From a checkpoint of a small image classifier: 2.53M parameters, 195000 training examples.
Rows from block 9, named by matrix and row number. Rows with one number belong to one neuron. Each number is 200 + 30 x the weight over its row's rms, rounded and kept within 0 to 999. All counts start at 0. After the name is the row's rms in percent of the matrix's.
# gate: MLP gate (model.blocks.9.mlp.gate.weight, 512x192), inputs 96-191
# fc1: MLP up (model.blocks.9.mlp.fc1.weight, 512x192), inputs 96-191
# fc2: MLP down (model.blocks.9.mlp.fc2.weight, 192x512, transposed), outputs 96-191
gate.330,132,206,204,215,204,153,169,127,209,245,197,196,185,161,154,201,188,183,173,181,157,217,174,188,195,204,209,194,185,211,181,172,198,223,184,234,209,147,253,195,219,232,201,246,169,233,264,207,239,215,158,202,214,206,231,170,193,226,187,178,167,207,178,176,215,180,195,219,209,190,270,172,293,220,186,175,258,147,197,255,180,206,190,175,205,190,226,178,200,253,238,223,241,152,166,187,241
fc1.330,143,210,206,223,254,201,187,171,201,128,235,164,190,218,202,189,219,186,200,203,138,209,149,149,209,183,189,203,167,207,303,168,180,237,183,186,231,223,193,194,249,260,199,228,251,197,205,218,215,215,219,224,216,170,183,173,241,203,197,201,216,152,133,165,214,180,229,184,240,174,247,198,216,211,151,184,178,223,219,171,171,188,188,174,235,149,159,191,198,199,236,176,209,241,245,169,157
fc2.330,137,260,229,214,182,199,156,229,171,240,234,190,223,212,238,211,198,165,249,157,175,211,162,207,140,239,183,177,278,241,176,201,207,214,188,225,194,190,211,217,167,147,180,216,217,244,213,211,245,175,192,171,128,197,206,242,178,159,179,231,222,204,160,230,153,181,173,201,181,226,135,215,176,206,190,157,231,233,213,245,206,233,173,163,230,203,183,241,197,228,219,277,159,177,219,202,150
gate.331,106,198,204,214,197,238,216,217,258,154,171,223,185,202,184,185,185,182,174,189,226,225,182,230,179,261,213,212,200,199,242,261,229,209,211,204,213,247,226,196,200,182,191,189,189,212,182,191,227,211,193,187,225,207,195,292,195,174,131,135,218,160,181,184,173,120,208,186,204,231,198,179,181,221,186,209,211,209,190,215,273,205,217,295,158,211,192,225,193,172,187,209,204,194,234,239,150
fc1.331,105,222,198,162,204,202,189,178,142,208,208,176,207,189,211,206,211,227,242,231,177,184,215,182,233,147,167,199,195,214,201,153,213,192,195,193,204,135,168,220,184,237,190,210,220,178,205,226,173,191,202,239,204,199,196,84,174,208,232,281,176,244,224,194,244,273,170,221,182,183,196,213,224,183,231,191,191,177,209,196,133,171,182,95,233,217,219,174,181,227,206,211,180,235,169,146,244
fc2.331,120,220,223,200,199,223,179,148,233,204,259,149,152,194,230,153,228,191,254,155,198,211,138,197,220,244,207,173,218,192,202,201,278,178,152,184,201,168,214,171,149,214,188,159,237,198,266,156,203,198,227,172,173,234,227,230,212,151,156,183,188,205,178,177,153,195,227,226,185,214,216,193,166,206,190,240,180,172,194,221,211,164,229,190,203,188,205,168,140,195,255,182,208,172,194,220,211
gate.333,135,191,175,236,171,191,253,188,205,192,200,145,216,193,256,259,196,207,202,176,215,235,224,245,196,190,215,169,231,218,188,196,245,177,174,169,198,192,187,207,254,163,232,169,157,211,242,168,258,206,175,188,200,197,168,216,241,221,205,203,169,218,193,246,152,205,191,174,172,172,187,235,244,247,183,192,152,193,139,186,194,207,190,240,190,213,212,157,216,172,225,218,187,175,182,292,192
fc1.333,137,211,200,123,212,201,122,234,219,215,204,211,212,185,178,191,165,193,168,200,209,170,179,203,177,215,187,206,215,201,247,211,117,205,249,233,213,222,234,193,120,181,157,183,212,174,172,200,175,209,242,181,177,196,211,158,180,180,175,199,213,155,196,145,223,177,222,223,198,231,207,173,173,178,213,210,218,146,286,238,223,200,196,188,182,156,215,247,199,182,211,183,207,215,198,175,193
fc2.333,133,203,226,190,190,205,246,196,204,207,204,196,224,221,194,217,291,246,219,218,247,236,207,230,194,220,174,200,184,189,173,176,151,221,221,150,271,207,194,234,136,165,209,196,211,222,195,203,178,188,231,134,202,248,175,179,204,212,217,173,182,182,214,210,192,141,240,160,234,224,152,248,229,198,202,237,166,267,218,154,206,224,180,230,227,199,197,203,200,244,217,202,206,218,186,233,181
gate.335,095,222,179,209,244,243,213,172,212,182,178,212,221,198,175,183,223,223,220,181,187,191,212,190,170,204,205,168,212,143,186,160,272,218,197,173,208,173,219,195,274,153,265,228,158,191,184,189,127,231,231,223,186,217,133,216,189,184,175,234,179,172,171,204,179,252,237,178,215,211,164,177,164,217,188,196,195,176,231,204,218,228,225,214,241,198,251,204,220,198,258,195,207,198,196,172,225
fc1.335,097,220,164,211,225,224,211,172,207,180,170,210,217,204,165,184,235,250,201,197,178,196,221,160,175,207,212,172,210,164,197,168,270,197,184,178,193,178,193,205,255,156,246,224,162,202,188,183,121,214,249,225,177,205,149,222,163,188,191,214,195,175,166,177,193,229,228,177,214,188,185,179,200,227,184,195,174,208,239,191,194,233,234,220,260,225,262,214,201,193,259,195,186,181,194,174,231
fc2.335,096,203,190,174,221,234,202,168,218,158,211,239,223,217,229,197,201,215,252,216,158,231,209,167,206,186,195,203,216,177,212,205,190,224,202,201,152,166,234,168,240,217,214,189,211,142,183,245,127,188,168,170,182,198,166,190,220,175,216,156,185,209,242,212,175,185,198,214,222,189,223,215,204,248,193,208,173,255,234,233,205,181,198,221,233,193,186,226,208,191,216,180,203,159,204,243,237
gate.336,014,198,155,206,250,188,198,202,155,202,170,238,170,218,211,167,182,208,260,150,149,213,239,220,193,191,243,153,205,240,258,128,210,211,186,175,256,190,221,191,178,180,232,220,217,191,230,230,208,182,171,240,221,204,265,185,207,204,211,217,160,195,237,241,159,250,200,188,137,206,273,161,203,187,207,199,228,197,256,236,222,173,163,174,151,186,221,190,190,192,262,194,192,214,220,219,222
fc1.336,015,215,171,169,247,206,177,182,185,185,179,238,201,221,223,259,171,194,181,162,138,201,237,232,193,203,177,157,122,250,227,70,221,219,216,185,162,158,187,220,211,221,226,246,237,180,242,164,228,235,208,253,179,190,285,202,179,201,188,218,247,211,189,223,177,215,195,223,206,153,196,173,109,204,186,217,232,207,157,220,228,222,181,183,140,177,192,166,227,194,193,212,201,146,182,225,246
fc2.336,014,150,194,197,200,196,207,178,233,162,189,156,235,177,233,234,188,265,120,233,207,174,228,245,148,204,161,197,171,169,250,195,248,199,235,180,218,204,157,212,214,227,241,184,268,185,167,218,206,226,193,201,189,246,194,172,173,184,217,178,202,176,181,212,200,228,204,204,232,223,178,204,133,217,179,212,162,189,204,242,219,185,230,197,226,239,178,210,211,186,196,197,213,219,207,167,187
gate.337,133,218,194,213,242,175,182,218,191,250,166,199,216,213,152,132,193,213,230,199,176,219,213,163,199,138,208,227,201,221,224,214,214,203,255,191,141,238,199,162,232,175,208,170,160,274,188,182,230,228,158,174,226,141,157,171,213,241,226,203,221,178,226,146,207,175,218,229,212,202,198,166,207,239,170,253,180,229,230,243,237,219,205,214,228,169,190,179,159,190,180,254,133,190,226,219,223
fc1.337,142,221,193,237,172,138,164,230,208,242,159,176,206,236,178,145,173,222,207,173,224,198,227,163,211,158,214,221,176,226,209,192,174,197,236,200,143,250,204,154,234,183,209,187,193,279,189,229,272,235,178,172,225,159,186,145,191,235,243,217,221,167,216,153,204,170,217,230,212,165,183,181,189,224,198,241,170,199,228,247,249,210,214,172,234,162,249,168,166,159,161,226,143,158,210,204,219
fc2.337,122,174,197,239,198,223,190,180,195,238,187,171,243,188,210,203,187,173,184,175,196,219,229,232,198,207,304,193,153,236,194,173,211,144,245,180,193,225,245,242,221,165,196,215,245,262,210,230,201,201,130,232,151,186,240,175,213,198,208,166,253,235,148,181,267,222,214,149,201,203,169,195,200,179,203,228,177,206,196,260,227,188,213,248,229,192,201,171,231,190,198,221,176,174,144,211,227
gate.339,113,167,212,222,193,187,260,198,171,206,157,171,159,173,251,184,181,259,219,178,239,201,192,190,202,224,218,166,181,156,241,254,171,201,187,119,172,199,192,171,218,195,229,174,162,224,142,190,179,176,202,203,201,221,143,203,141,170,207,199,172,212,258,222,194,152,159,250,162,202,225,173,218,235,228,170,219,247,212,232,200,177,213,228,229,217,178,263,195,216,204,223,164,184,196,202,146
fc1.339,121,161,225,193,185,191,257,209,169,202,154,174,169,201,262,174,185,250,219,178,237,209,183,190,177,195,225,178,183,169,256,243,168,212,198,132,178,173,203,192,227,197,240,172,159,212,153,196,171,184,198,198,223,208,145,224,156,176,219,191,182,201,237,222,202,154,167,243,152,205,246,168,205,249,239,142,193,219,218,217,192,187,226,225,235,242,200,263,195,205,197,204,172,202,190,192,128
fc2.339,119,240,193,217,144,234,256,178,186,245,295,173,210,199,160,199,145,194,178,186,171,209,224,232,246,174,176,252,173,187,178,218,231,175,155,222,240,203,214,156,234,204,165,184,176,225,217,235,172,215,179,154,161,202,197,194,164,173,176,178,145,210,250,207,198,218,193,202,214,177,259,243,212,194,236,199,233,200,223,204,208,256,145,193,220,169,170,259,233,201,207,191,187,189,167,190,211
gate.340,106,226,217,213,196,165,118,180,154,162,201,191,144,248,179,149,199,168,240,230,209,232,184,223,241,261,217,186,189,200,186,208,161,211,208,213,196,222,195,174,203,228,187,207,178,220,225,230,225,190,198,185,177,203,214,288,241,217,193,209,205,200,224,171,206,269,170,227,178,203,171,176,171,236,220,176,242,251,179,218,211,227,131,180,224,156,182,218,181,204,180,188,221,163,243,154,155
fc1.340,105,239,209,228,192,173,122,179,163,168,183,187,184,247,178,150,188,178,194,228,211,231,202,236,236,241,207,184,184,195,173,180,172,211,227,203,172,213,167,159,207,223,185,211,177,222,190,256,215,157,201,181,166,184,206,282,252,221,198,188,210,195,228,153,233,271,160,253,175,196,147,167,164,239,230,177,244,253,189,223,194,228,145,197,216,164,179,208,176,208,175,170,243,182,247,177,144
fc2.340,103,226,220,194,180,149,176,193,208,206,224,150,195,221,205,208,191,189,134,235,182,186,202,200,120,168,183,210,216,216,187,211,212,199,243,206,213,177,173,204,215,211,233,232,218,167,194,197,238,219,229,320,231,161,127,197,205,174,200,221,219,185,241,158,205,173,248,186,195,170,191,218,221,217,194,183,252,175,244,190,207,212,205,211,156,235,247,180,204,243,203,198,209,189,192,218,191
gate.341,123,189,197,245,223,211,258,135,181,221,196,232,153,189,199,209,192,193,217,174,209,201,207,214,201,187,255,223,232,223,207,214,214,124,195,134,203,186,229,228,191,141,166,145,187,227,205,215,222,234,167,208,182,250,199,266,231,197,163,206,223,247,177,182,217,242,146,207,161,209,203,238,288,169,193,262,165,167,202,224,164,184,228,220,145,224,236,218,181,181,174,198,237,195,211,191,190
fc1.341,117,165,177,219,225,245,211,197,179,185,215,198,171,187,198,208,183,174,215,227,171,175,170,205,163,229,206,259,197,200,228,170,180,94,192,160,164,206,208,243,204,205,195,213,209,219,249,180,197,265,172,177,252,245,170,217,215,194,150,191,166,189,190,189,198,189,201,242,200,97,164,202,194,190,262,221,174,194,197,238,197,235,184,177,160,213,177,200,264,172,139,216,242,193,207,219,169
fc2.341,112,190,218,228,191,146,225,214,194,188,202,120,180,185,225,218,241,217,213,177,204,209,143,229,189,127,192,181,137,139,203,145,175,194,205,198,173,228,195,188,171,153,198,251,240,216,238,243,243,233,160,240,237,136,174,199,149,183,212,207,221,136,213,232,213,225,218,224,216,165,195,183,182,196,191,195,175,182,208,206,130,174,205,224,171,142,218,133,234,212,241,212,156,187,228,195,169
gate.343,101,169,169,218,200,153,221,127,231,223,228,219,203,206,184,178,212,198,150,202,248,162,247,184,270,174,241,183,192,183,192,223,209,197,180,178,210,220,186,206,212,198,212,200,168,165,203,232,192,190,214,224,194,212,235,223,194,146,240,226,219,268,191,166,247,197,243,219,170,224,162,215,187,183,235,187,189,203,170,164,148,207,210,202,213,212,233,191,231,230,277,188,186,244,199,197,233
fc1.343,109,208,206,187,224,240,190,262,162,218,149,182,201,189,233,233,192,211,243,169,153,217,168,184,138,219,182,212,221,224,187,148,194,173,203,212,209,161,211,205,204,186,241,193,219,221,202,202,185,216,214,208,193,192,210,152,207,234,182,199,181,159,184,240,156,201,173,166,195,187,202,207,189,237,146,172,163,178,240,204,271,183,214,202,204,180,180,209,156,202,139,226,183,201,214,199,176
fc2.343,107,174,173,115,214,215,226,203,189,168,213,228,228,194,207,196,254,209,208,169,218,185,251,209,231,188,222,200,156,199,194,195,200,227,170,239,197,217,186,177,169,201,212,233,189,219,160,268,189,226,174,167,219,162,189,208,173,180,229,183,200,217,238,141,186,203,171,172,226,227,213,160,214,216,212,221,212,220,207,219,182,213,229,243,177,170,206,170,215,266,190,189,196,230,206,212,262
gate.345,112,238,185,198,175,167,183,151,220,169,219,201,203,184,196,166,159,166,189,180,223,193,226,184,296,199,167,203,247,175,212,169,180,149,274,216,197,201,180,239,223,233,174,212,185,235,168,205,223,214,212,262,177,158,203,216,220,199,167,178,241,197,175,187,230,226,230,215,167,185,183,219,216,204,272,269,161,207,222,174,202,216,179,216,211,237,144,139,222,177,197,250,213,149,194,179,182
fc1.345,107,151,225,197,193,201,194,237,214,230,178,228,188,207,235,230,177,229,225,226,140,214,163,179,124,212,193,200,156,219,181,231,213,184,163,180,210,215,211,178,182,150,237,215,210,185,246,161,170,189,202,139,233,249,170,171,200,178,220,226,147,214,225,243,165,217,177,163,215,211,216,180,172,170,161,136,242,200,187,244,185,193,228,204,195,190,245,253,162,174,185,159,180,261,211,220,228
fc2.345,136,240,155,218,215,132,190,178,219,179,219,207,196,200,204,227,225,216,199,220,287,185,162,206,203,223,210,242,150,193,210,245,196,187,203,215,222,183,217,221,183,197,175,201,197,195,222,203,231,235,185,138,219,215,210,211,188,253,240,139,200,184,225,166,199,207,195,148,147,212,209,149,201,179,314,191,171,216,140,180,224,219,204,188,219,218,223,262,219,183,183,180,193,159,194,199,215
gate.346,112,215,180,215,230,175,133,176,173,193,168,174,139,202,234,152,203,203,203,246,213,224,171,176,160,159,206,191,243,163,184,218,183,212,208,155,196,205,213,171,185,194,187,183,198,225,227,253,170,206,132,261,229,305,192,200,178,257,184,196,245,179,166,195,272,199,203,210,208,210,199,221,185,158,253,168,244,236,178,244,196,218,213,173,209,203,172,175,219,200,208,282,183,167,237,188,186
fc1.346,109,175,203,183,176,246,259,204,225,217,233,224,252,214,176,266,184,203,186,149,184,166,225,227,225,255,219,227,167,226,218,177,231,183,195,246,191,199,191,213,228,213,194,205,202,195,164,151,241,180,257,129,190,102,214,223,213,132,212,204,144,215,248,219,135,208,210,175,199,192,223,188,224,237,138,213,157,174,218,166,195,186,197,211,187,188,223,211,189,197,195,124,211,210,151,189,219
fc2.346,108,257,201,148,216,261,258,196,223,218,192,244,187,168,288,142,215,155,258,155,205,193,216,199,236,189,246,240,241,176,245,173,186,196,190,239,200,220,152,194,223,221,277,189,180,265,189,208,181,186,244,176,177,214,176,231,214,187,175,204,145,194,233,153,216,149,248,162,171,220,221,214,182,200,254,224,164,218,170,178,169,231,227,206,229,221,193,196,201,179,254,254,214,216,184,202,229
gate.347,008,206,172,189,182,188,169,159,218,174,156,145,231,241,185,139,206,237,234,213,189,239,172,222,254,192,183,224,190,192,193,241,219,207,249,150,204,245,229,186,227,229,235,216,145,236,216,234,211,145,231,216,200,182,211,203,251,200,207,197,213,178,201,163,213,215,236,197,183,197,129,160,223,217,189,224,224,182,217,247,189,183,145,154,189,192,181,176,237,251,203,272,164,190,214,192,165
fc1.347,008,236,187,158,171,202,157,177,207,170,159,147,218,219,159,146,188,237,252,208,194,214,182,221,251,212,174,213,152,169,192,220,233,239,251,159,215,225,206,187,182,205,222,206,169,237,210,252,223,182,209,188,224,185,223,205,265,207,185,176,212,200,212,186,198,198,252,199,151,198,121,168,213,240,181,228,231,175,231,254,235,161,159,169,199,192,184,154,227,254,200,255,182,194,200,191,192
fc2.347,007,173,212,193,182,250,247,152,203,212,220,179,166,176,195,220,199,208,202,195,181,196,203,205,213,209,190,226,236,181,189,177,174,167,180,247,185,218,192,222,260,154,203,203,177,207,228,226,247,235,151,227,146,188,166,161,229,167,231,228,234,188,205,193,186,234,192,188,240,245,211,243,206,217,114,236,166,225,239,136,239,183,155,192,201,236,184,211,250,208,246,195,237,203,197,205,175
gate.348,157,218,221,191,229,220,117,164,241,198,238,130,252,202,195,168,189,209,246,227,180,211,204,184,172,212,196,161,146,166,165,198,214,217,240,193,212,209,153,211,198,189,215,228,221,212,197,224,194,202,214,194,175,184,196,213,212,219,210,177,186,202,222,184,192,233,175,180,170,179,258,203,205,219,271,173,234,206,214,195,213,236,240,186,124,195,170,184,177,269,215,207,188,217,188,243,234
fc1.348,151,201,182,209,178,233,202,182,222,178,207,169,242,209,221,205,260,164,221,196,248,207,212,195,181,196,205,212,272,174,211,194,165,200,159,175,231,228,216,186,128,216,207,208,204,218,222,204,237,250,176,195,199,185,217,216,180,154,119,209,231,154,246,248,234,212,142,181,212,210,180,224,179,181,257,169,217,220,188,180,198,217,196,171,136,190,210,162,173,152,155,120,188,174,153,183,181
fc2.348,143,199,171,183,234,214,222,250,231,199,143,225,177,281,199,220,215,216,207,214,238,221,205,217,150,178,202,192,255,210,243,193,158,214,181,234,180,143,171,198,220,194,203,238,198,204,197,194,205,170,231,169,173,206,207,227,160,204,231,182,245,240,280,225,176,185,250,233,170,224,275,207,164,170,231,277,191,180,222,200,232,194,229,185,185,236,220,235,179,198,218,222,192,235,233,189,213
gate.350,142,259,192,184,206,192,198,174,224,186,190,177,168,211,207,172,196,210,190,180,206,160,219,227,211,201,141,153,173,147,175,188,187,199,220,216,160,226,193,182,237,184,204,195,185,214,274,171,234,212,225,200,199,228,253,148,173,191,220,245,202,134,192,182,194,276,219,197,206,130,231,187,182,174,186,215,199,195,174,201,173,195,188,262,244,250,143,266,223,229,244,203,216,193,136,160,221
fc1.350,138,263,218,218,257,160,189,240,213,174,200,204,198,205,211,218,231,197,221,208,224,195,210,203,239,217,213,196,167,207,151,175,212,154,139,174,189,204,268,187,205,263,189,237,185,173,197,207,166,181,152,162,192,178,209,210,192,212,187,189,207,250,220,197,241,176,181,177,181,218,171,193,179,262,196,172,218,150,239,198,163,166,196,202,195,201,203,189,215,198,178,135,181,191,188,175,174
fc2.350,128,253,183,225,181,212,187,198,175,195,233,211,166,202,224,254,235,215,217,171,225,207,277,192,180,211,208,160,196,214,189,203,158,175,228,234,194,181,202,190,188,205,217,204,157,210,268,262,237,222,246,149,228,171,219,142,176,226,171,188,164,255,209,202,207,209,260,224,199,164,188,219,200,204,200,209,184,140,244,181,192,190,196,249,203,196,229,198,186,138,180,222,210,257,195,170,164
gate.351,108,213,191,207,136,185,213,208,181,170,259,219,199,200,240,262,193,231,180,178,243,208,215,241,218,199,219,218,158,195,239,233,216,184,209,264,232,205,238,168,250,209,238,166,188,250,185,212,238,203,244,194,233,208,199,245,265,213,229,187,166,158,167,243,176,223,202,182,238,172,174,194,203,185,151,216,223,252,156,233,199,223,201,216,221,189,185,204,177,192,162,205,209,192,161,197,176
fc1.351,114,157,204,199,155,245,146,246,160,208,243,240,181,208,222,268,202,218,152,195,255,187,211,225,209,194,223,209,129,214,187,220,223,174,196,253,210,186,257,197,238,195,210,151,200,233,165,181,243,186,231,188,234,230,204,225,217,202,200,201,197,150,191,247,186,203,253,198,212,175,184,178,218,175,173,229,181,264,225,258,206,227,202,217,260,176,212,218,163,161,164,201,176,180,165,237,231
fc2.351,124,233,158,199,254,166,167,298,259,206,197,218,222,183,249,190,174,230,219,175,191,188,194,174,213,187,179,220,168,194,234,217,176,203,209,216,222,217,206,205,231,202,183,173,144,199,208,261,152,195,193,185,157,209,238,215,242,268,172,209,241,224,178,193,176,183,208,163,212,212,199,176,224,185,106,192,294,174,190,230,183,189,183,211,196,198,146,176,194,207,201,176,171,230,230,162,152
gate.353,008,216,245,221,204,137,233,207,157,253,193,182,173,211,168,179,217,164,222,211,238,214,181,254,164,160,150,163,232,219,179,208,183,226,205,186,208,224,191,252,234,235,185,212,239,206,213,230,191,167,210,233,181,197,185,161,234,163,241,190,200,166,214,218,227,156,213,137,186,198,174,238,189,201,268,185,147,229,213,197,180,175,165,224,184,195,188,228,211,177,201,267,171,186,212,145,157
fc1.353,008,165,170,167,226,257,118,202,241,158,198,178,234,188,180,188,169,173,160,207,195,191,181,177,223,241,230,261,179,211,223,235,237,218,217,174,220,224,202,160,164,151,185,193,136,179,171,190,213,218,219,200,245,224,205,277,171,242,164,222,237,243,198,194,185,214,200,242,183,149,244,178,232,180,147,242,246,221,170,203,294,178,198,164,165,200,185,148,225,210,209,130,213,199,209,216,232
fc2.353,007,210,199,194,155,206,176,163,106,158,178,182,171,189,192,187,211,161,192,158,205,208,148,202,228,179,220,176,172,185,178,176,214,198,150,156,207,260,172,194,228,191,209,169,172,247,141,184,189,212,202,185,172,249,238,236,138,269,193,183,203,221,192,177,222,189,170,203,237,149,170,184,174,217,187,214,171,240,257,160,203,236,210,129,158,161,176,222,226,235,214,200,205,238,157,174,223
gate.354,118,188,190,186,172,224,200,191,198,138,237,200,263,232,212,197,193,116,193,190,196,203,225,133,219,224,175,248,170,226,230,200,235,225,168,137,195,174,179,199,151,181,189,186,217,225,168,186,168,195,167,289,215,216,208,174,189,213,240,169,155,220,249,153,236,190,162,184,227,200,167,222,144,194,178,218,215,177,175,175,250,160,183,210,187,230,176,203,215,193,239,270,181,200,201,186,174
fc1.354,122,196,174,162,170,253,223,188,235,128,229,195,199,222,210,206,200,144,167,204,203,209,227,162,193,199,199,257,164,221,172,201,257,225,171,130,219,199,194,196,134,151,237,139,221,196,162,152,183,212,206,282,190,194,209,202,205,243,234,188,177,242,233,166,218,220,178,172,226,230,197,204,119,210,180,207,203,224,180,197,221,159,166,212,201,190,180,206,219,180,244,212,167,213,181,186,198
fc2.354,120,206,215,185,216,174,148,157,197,190,163,224,188,203,222,214,174,203,186,167,241,201,192,151,186,188,184,188,218,189,226,169,235,177,198,194,261,211,249,220,167,174,148,226,214,207,228,193,178,239,202,180,237,254,232,222,210,152,172,215,190,190,187,233,272,232,228,222,146,228,171,207,219,168,217,203,172,200,149,195,204,214,136,205,189,212,231,167,259,194,220,170,200,220,199,238,202
gate.355,112,174,203,221,164,236,174,226,258,218,155,211,195,210,150,189,196,197,174,222,273,134,171,168,202,158,211,190,191,191,170,172,168,232,211,190,172,189,207,243,245,186,202,213,210,182,158,139,202,210,216,207,166,225,183,229,170,191,188,227,232,169,189,172,169,214,161,211,226,275,214,189,217,182,223,198,214,235,225,195,261,234,162,205,160,192,269,198,237,171,139,167,213,176,170,220,202
fc1.355,112,176,203,200,176,198,169,230,279,220,173,205,189,221,196,201,186,209,199,210,254,166,169,162,207,181,232,168,193,203,175,160,141,242,209,192,189,174,206,246,253,222,224,206,197,185,163,158,215,206,216,188,166,209,178,240,191,195,156,219,234,155,195,155,204,208,166,188,200,262,217,198,220,154,181,213,206,251,225,184,254,214,162,205,168,210,250,191,217,173,132,198,238,175,180,234,217
fc2.355,128,138,220,234,179,227,184,211,221,188,200,241,296,195,165,219,205,214,220,175,219,194,201,216,188,198,200,233,141,178,242,179,192,164,199,246,211,193,218,237,221,182,202,252,196,163,191,219,221,212,203,237,176,169,188,192,149,206,225,221,156,191,187,217,264,148,190,204,212,216,267,220,225,193,177,224,214,222,173,239,226,229,177,219,239,178,274,214,169,143,214,247,188,214,216,200,263
gate.357,121,151,198,205,160,218,178,158,188,249,216,184,206,244,154,177,175,183,201,214,187,220,216,197,187,209,198,245,214,172,139,211,242,219,244,234,180,149,195,217,134,190,228,184,142,220,142,205,187,168,181,200,202,192,214,265,240,218,197,150,166,198,194,180,240,145,235,218,214,217,185,224,147,164,198,237,189,211,212,182,241,243,216,194,242,187,220,218,159,215,167,215,199,196,207,253,167
fc1.357,121,240,213,192,209,195,174,229,208,144,192,200,202,160,210,251,222,203,217,159,219,198,198,254,192,200,231,175,169,199,206,215,124,188,133,186,198,246,220,176,286,237,178,223,227,187,257,221,181,230,242,215,194,221,196,153,172,179,226,214,210,178,220,198,142,252,181,174,199,210,205,201,223,215,213,136,193,213,179,203,149,181,166,162,198,213,198,186,230,199,190,162,210,187,206,133,222
fc2.357,128,209,133,216,192,170,223,227,180,166,161,233,158,192,215,166,209,171,198,236,162,171,151,226,242,194,199,227,205,184,200,165,281,203,262,182,206,189,257,208,158,183,207,187,193,193,202,203,214,214,205,200,152,232,226,188,196,206,180,237,222,217,222,237,196,238,181,210,207,181,209,193,216,262,212,209,187,175,215,209,200,257,172,242,181,242,169,199,246,209,204,241,188,205,174,197,149
gate.358,118,211,203,232,174,163,212,154,230,146,158,168,243,202,235,201,212,230,175,236,171,220,166,229,203,189,253,203,184,212,199,214,219,209,177,170,189,241,205,189,186,198,249,117,171,238,144,216,147,250,176,201,168,193,248,221,148,198,133,202,216,205,181,223,247,189,217,194,158,236,204,194,175,182,178,247,232,215,160,163,221,199,138,166,169,173,121,186,218,205,200,207,213,151,170,184,188
fc1.358,115,171,165,143,265,210,213,222,192,230,275,217,149,189,150,227,209,153,229,150,243,240,231,182,189,187,174,215,208,169,153,180,205,193,217,187,215,186,183,216,174,250,172,245,230,153,222,187,209,195,224,199,218,212,136,196,226,202,260,182,161,153,230,188,166,229,185,186,248,172,200,209,251,246,184,160,187,211,264,232,183,194,239,233,198,255,268,210,199,187,178,175,228,233,248,165,198
fc2.358,142,269,199,196,228,266,211,228,189,148,167,230,203,242,223,192,235,189,237,216,226,189,221,186,210,258,186,148,199,196,167,208,245,149,188,211,181,186,190,175,194,215,178,211,221,196,180,217,220,215,190,130,209,214,219,192,190,160,174,202,193,204,209,187,161,204,200,160,167,171,196,220,178,237,261,179,176,173,277,243,160,187,234,203,152,144,191,224,193,202,163,225,217,245,203,203,217
gate.359,149,186,172,223,229,164,204,188,216,211,193,193,205,175,197,239,141,203,185,193,166,211,200,241,212,217,217,154,203,211,108,242,204,188,229,241,164,170,200,239,219,194,206,195,200,201,282,210,211,209,229,206,141,237,201,223,155,218,210,203,172,171,166,168,209,169,287,215,200,198,258,153,249,182,161,223,223,203,210,203,228,180,170,205,193,190,155,177,215,244,174,217,228,153,192,209,207
fc1.359,141,240,196,226,217,246,219,230,209,233,190,227,177,168,234,202,180,217,206,234,175,180,208,230,183,223,225,216,156,177,206,188,221,172,268,198,198,252,209,216,286,158,216,185,225,190,236,172,176,189,195,181,199,190,155,214,218,216,186,241,153,218,191,223,205,173,212,179,199,228,176,170,173,237,237,192,212,213,185,188,172,165,224,259,235,160,265,213,164,146,155,166,195,214,196,227,164
fc2.359,144,215,145,187,224,221,156,274,187,126,207,289,181,228,178,225,246,234,209,216,223,172,221,254,150,189,243,168,283,204,235,200,135,197,180,158,203,191,198,158,218,199,251,228,175,199,202,212,209,164,186,216,223,204,162,213,223,196,179,261,209,218,145,204,197,201,154,200,191,217,156,209,182,236,180,242,164,193,177,266,244,151,175,188,201,186,196,250,201,235,214,197,189,195,227,225,225
gate.361,141,216,243,182,211,185,218,195,211,197,195,170,146,159,178,136,226,207,199,169,174,198,222,196,210,219,231,236,223,259,192,189,251,212,150,170,214,190,232,235,253,226,205,199,224,201,192,190,276,125,185,239,198,170,222,263,236,159,184,227,195,169,251,206,198,193,184,150,196,197,172,211,264,174,209,218,173,200,243,186,233,193,202,176,230,231,182,164,226,207,159,203,171,200,207,96,195
fc1.361,133,188,157,213,173,189,191,210,205,207,211,201,232,201,232,229,186,188,208,222,239,211,188,218,232,199,169,180,187,138,235,223,140,175,255,240,203,219,183,208,123,121,193,237,169,182,203,194,108,239,199,172,201,242,197,190,154,247,186,158,178,250,159,205,199,221,193,249,203,245,250,175,139,235,198,193,208,204,146,231,129,204,180,214,204,164,219,217,173,200,257,204,242,190,167,260,202
fc2.361,134,233,213,174,190,138,185,186,162,172,176,195,197,172,192,188,192,204,185,122,180,165,234,166,186,219,208,221,192,191,201,229,201,198,223,210,160,207,183,281,217,234,186,249,238,183,160,281,210,204,250,185,166,138,168,215,188,210,212,223,169,216,228,208,222,200,204,229,177,215,185,225,210,151,194,207,167,198,229,235,219,206,168,183,193,162,187,186,159,187,166,234,190,209,266,172,208
gate.362,101,142,184,169,205,224,199,156,222,150,195,188,216,198,209,225,153,206,220,198,212,164,212,179,176,216,176,220,149,212,185,244,248,182,184,200,171,198,230,176,266,220,256,204,186,235,240,154,226,172,212,178,162,211,197,226,194,189,183,224,199,190,168,139,208,168,225,234,239,183,115,219,175,171,196,213,192,211,175,253,219,241,178,198,205,258,182,226,251,227,182,203,218,236,219,152,235
fc1.362,097,146,193,158,226,243,213,160,231,178,196,213,209,205,208,231,155,190,223,174,183,165,202,182,189,219,169,222,162,223,188,250,232,199,190,189,172,209,222,161,257,228,271,207,173,220,228,142,215,169,201,171,188,218,168,232,194,193,197,220,190,213,158,136,221,183,244,197,241,188,142,221,198,197,190,203,221,174,194,234,230,230,189,206,206,226,177,232,243,227,172,202,210,216,211,156,258
fc2.362,129,204,187,181,162,246,154,240,228,191,141,175,208,201,223,160,182,206,200,188,211,256,186,212,181,182,189,177,223,200,211,176,145,192,179,178,185,172,177,294,188,195,155,225,204,147,156,249,249,205,191,244,173,136,259,267,188,141,181,150,198,167,179,170,186,166,182,162,219,200,182,268,172,204,209,181,197,222,132,186,265,157,149,189,158,211,146,215,197,161,227,225,187,140,198,206,175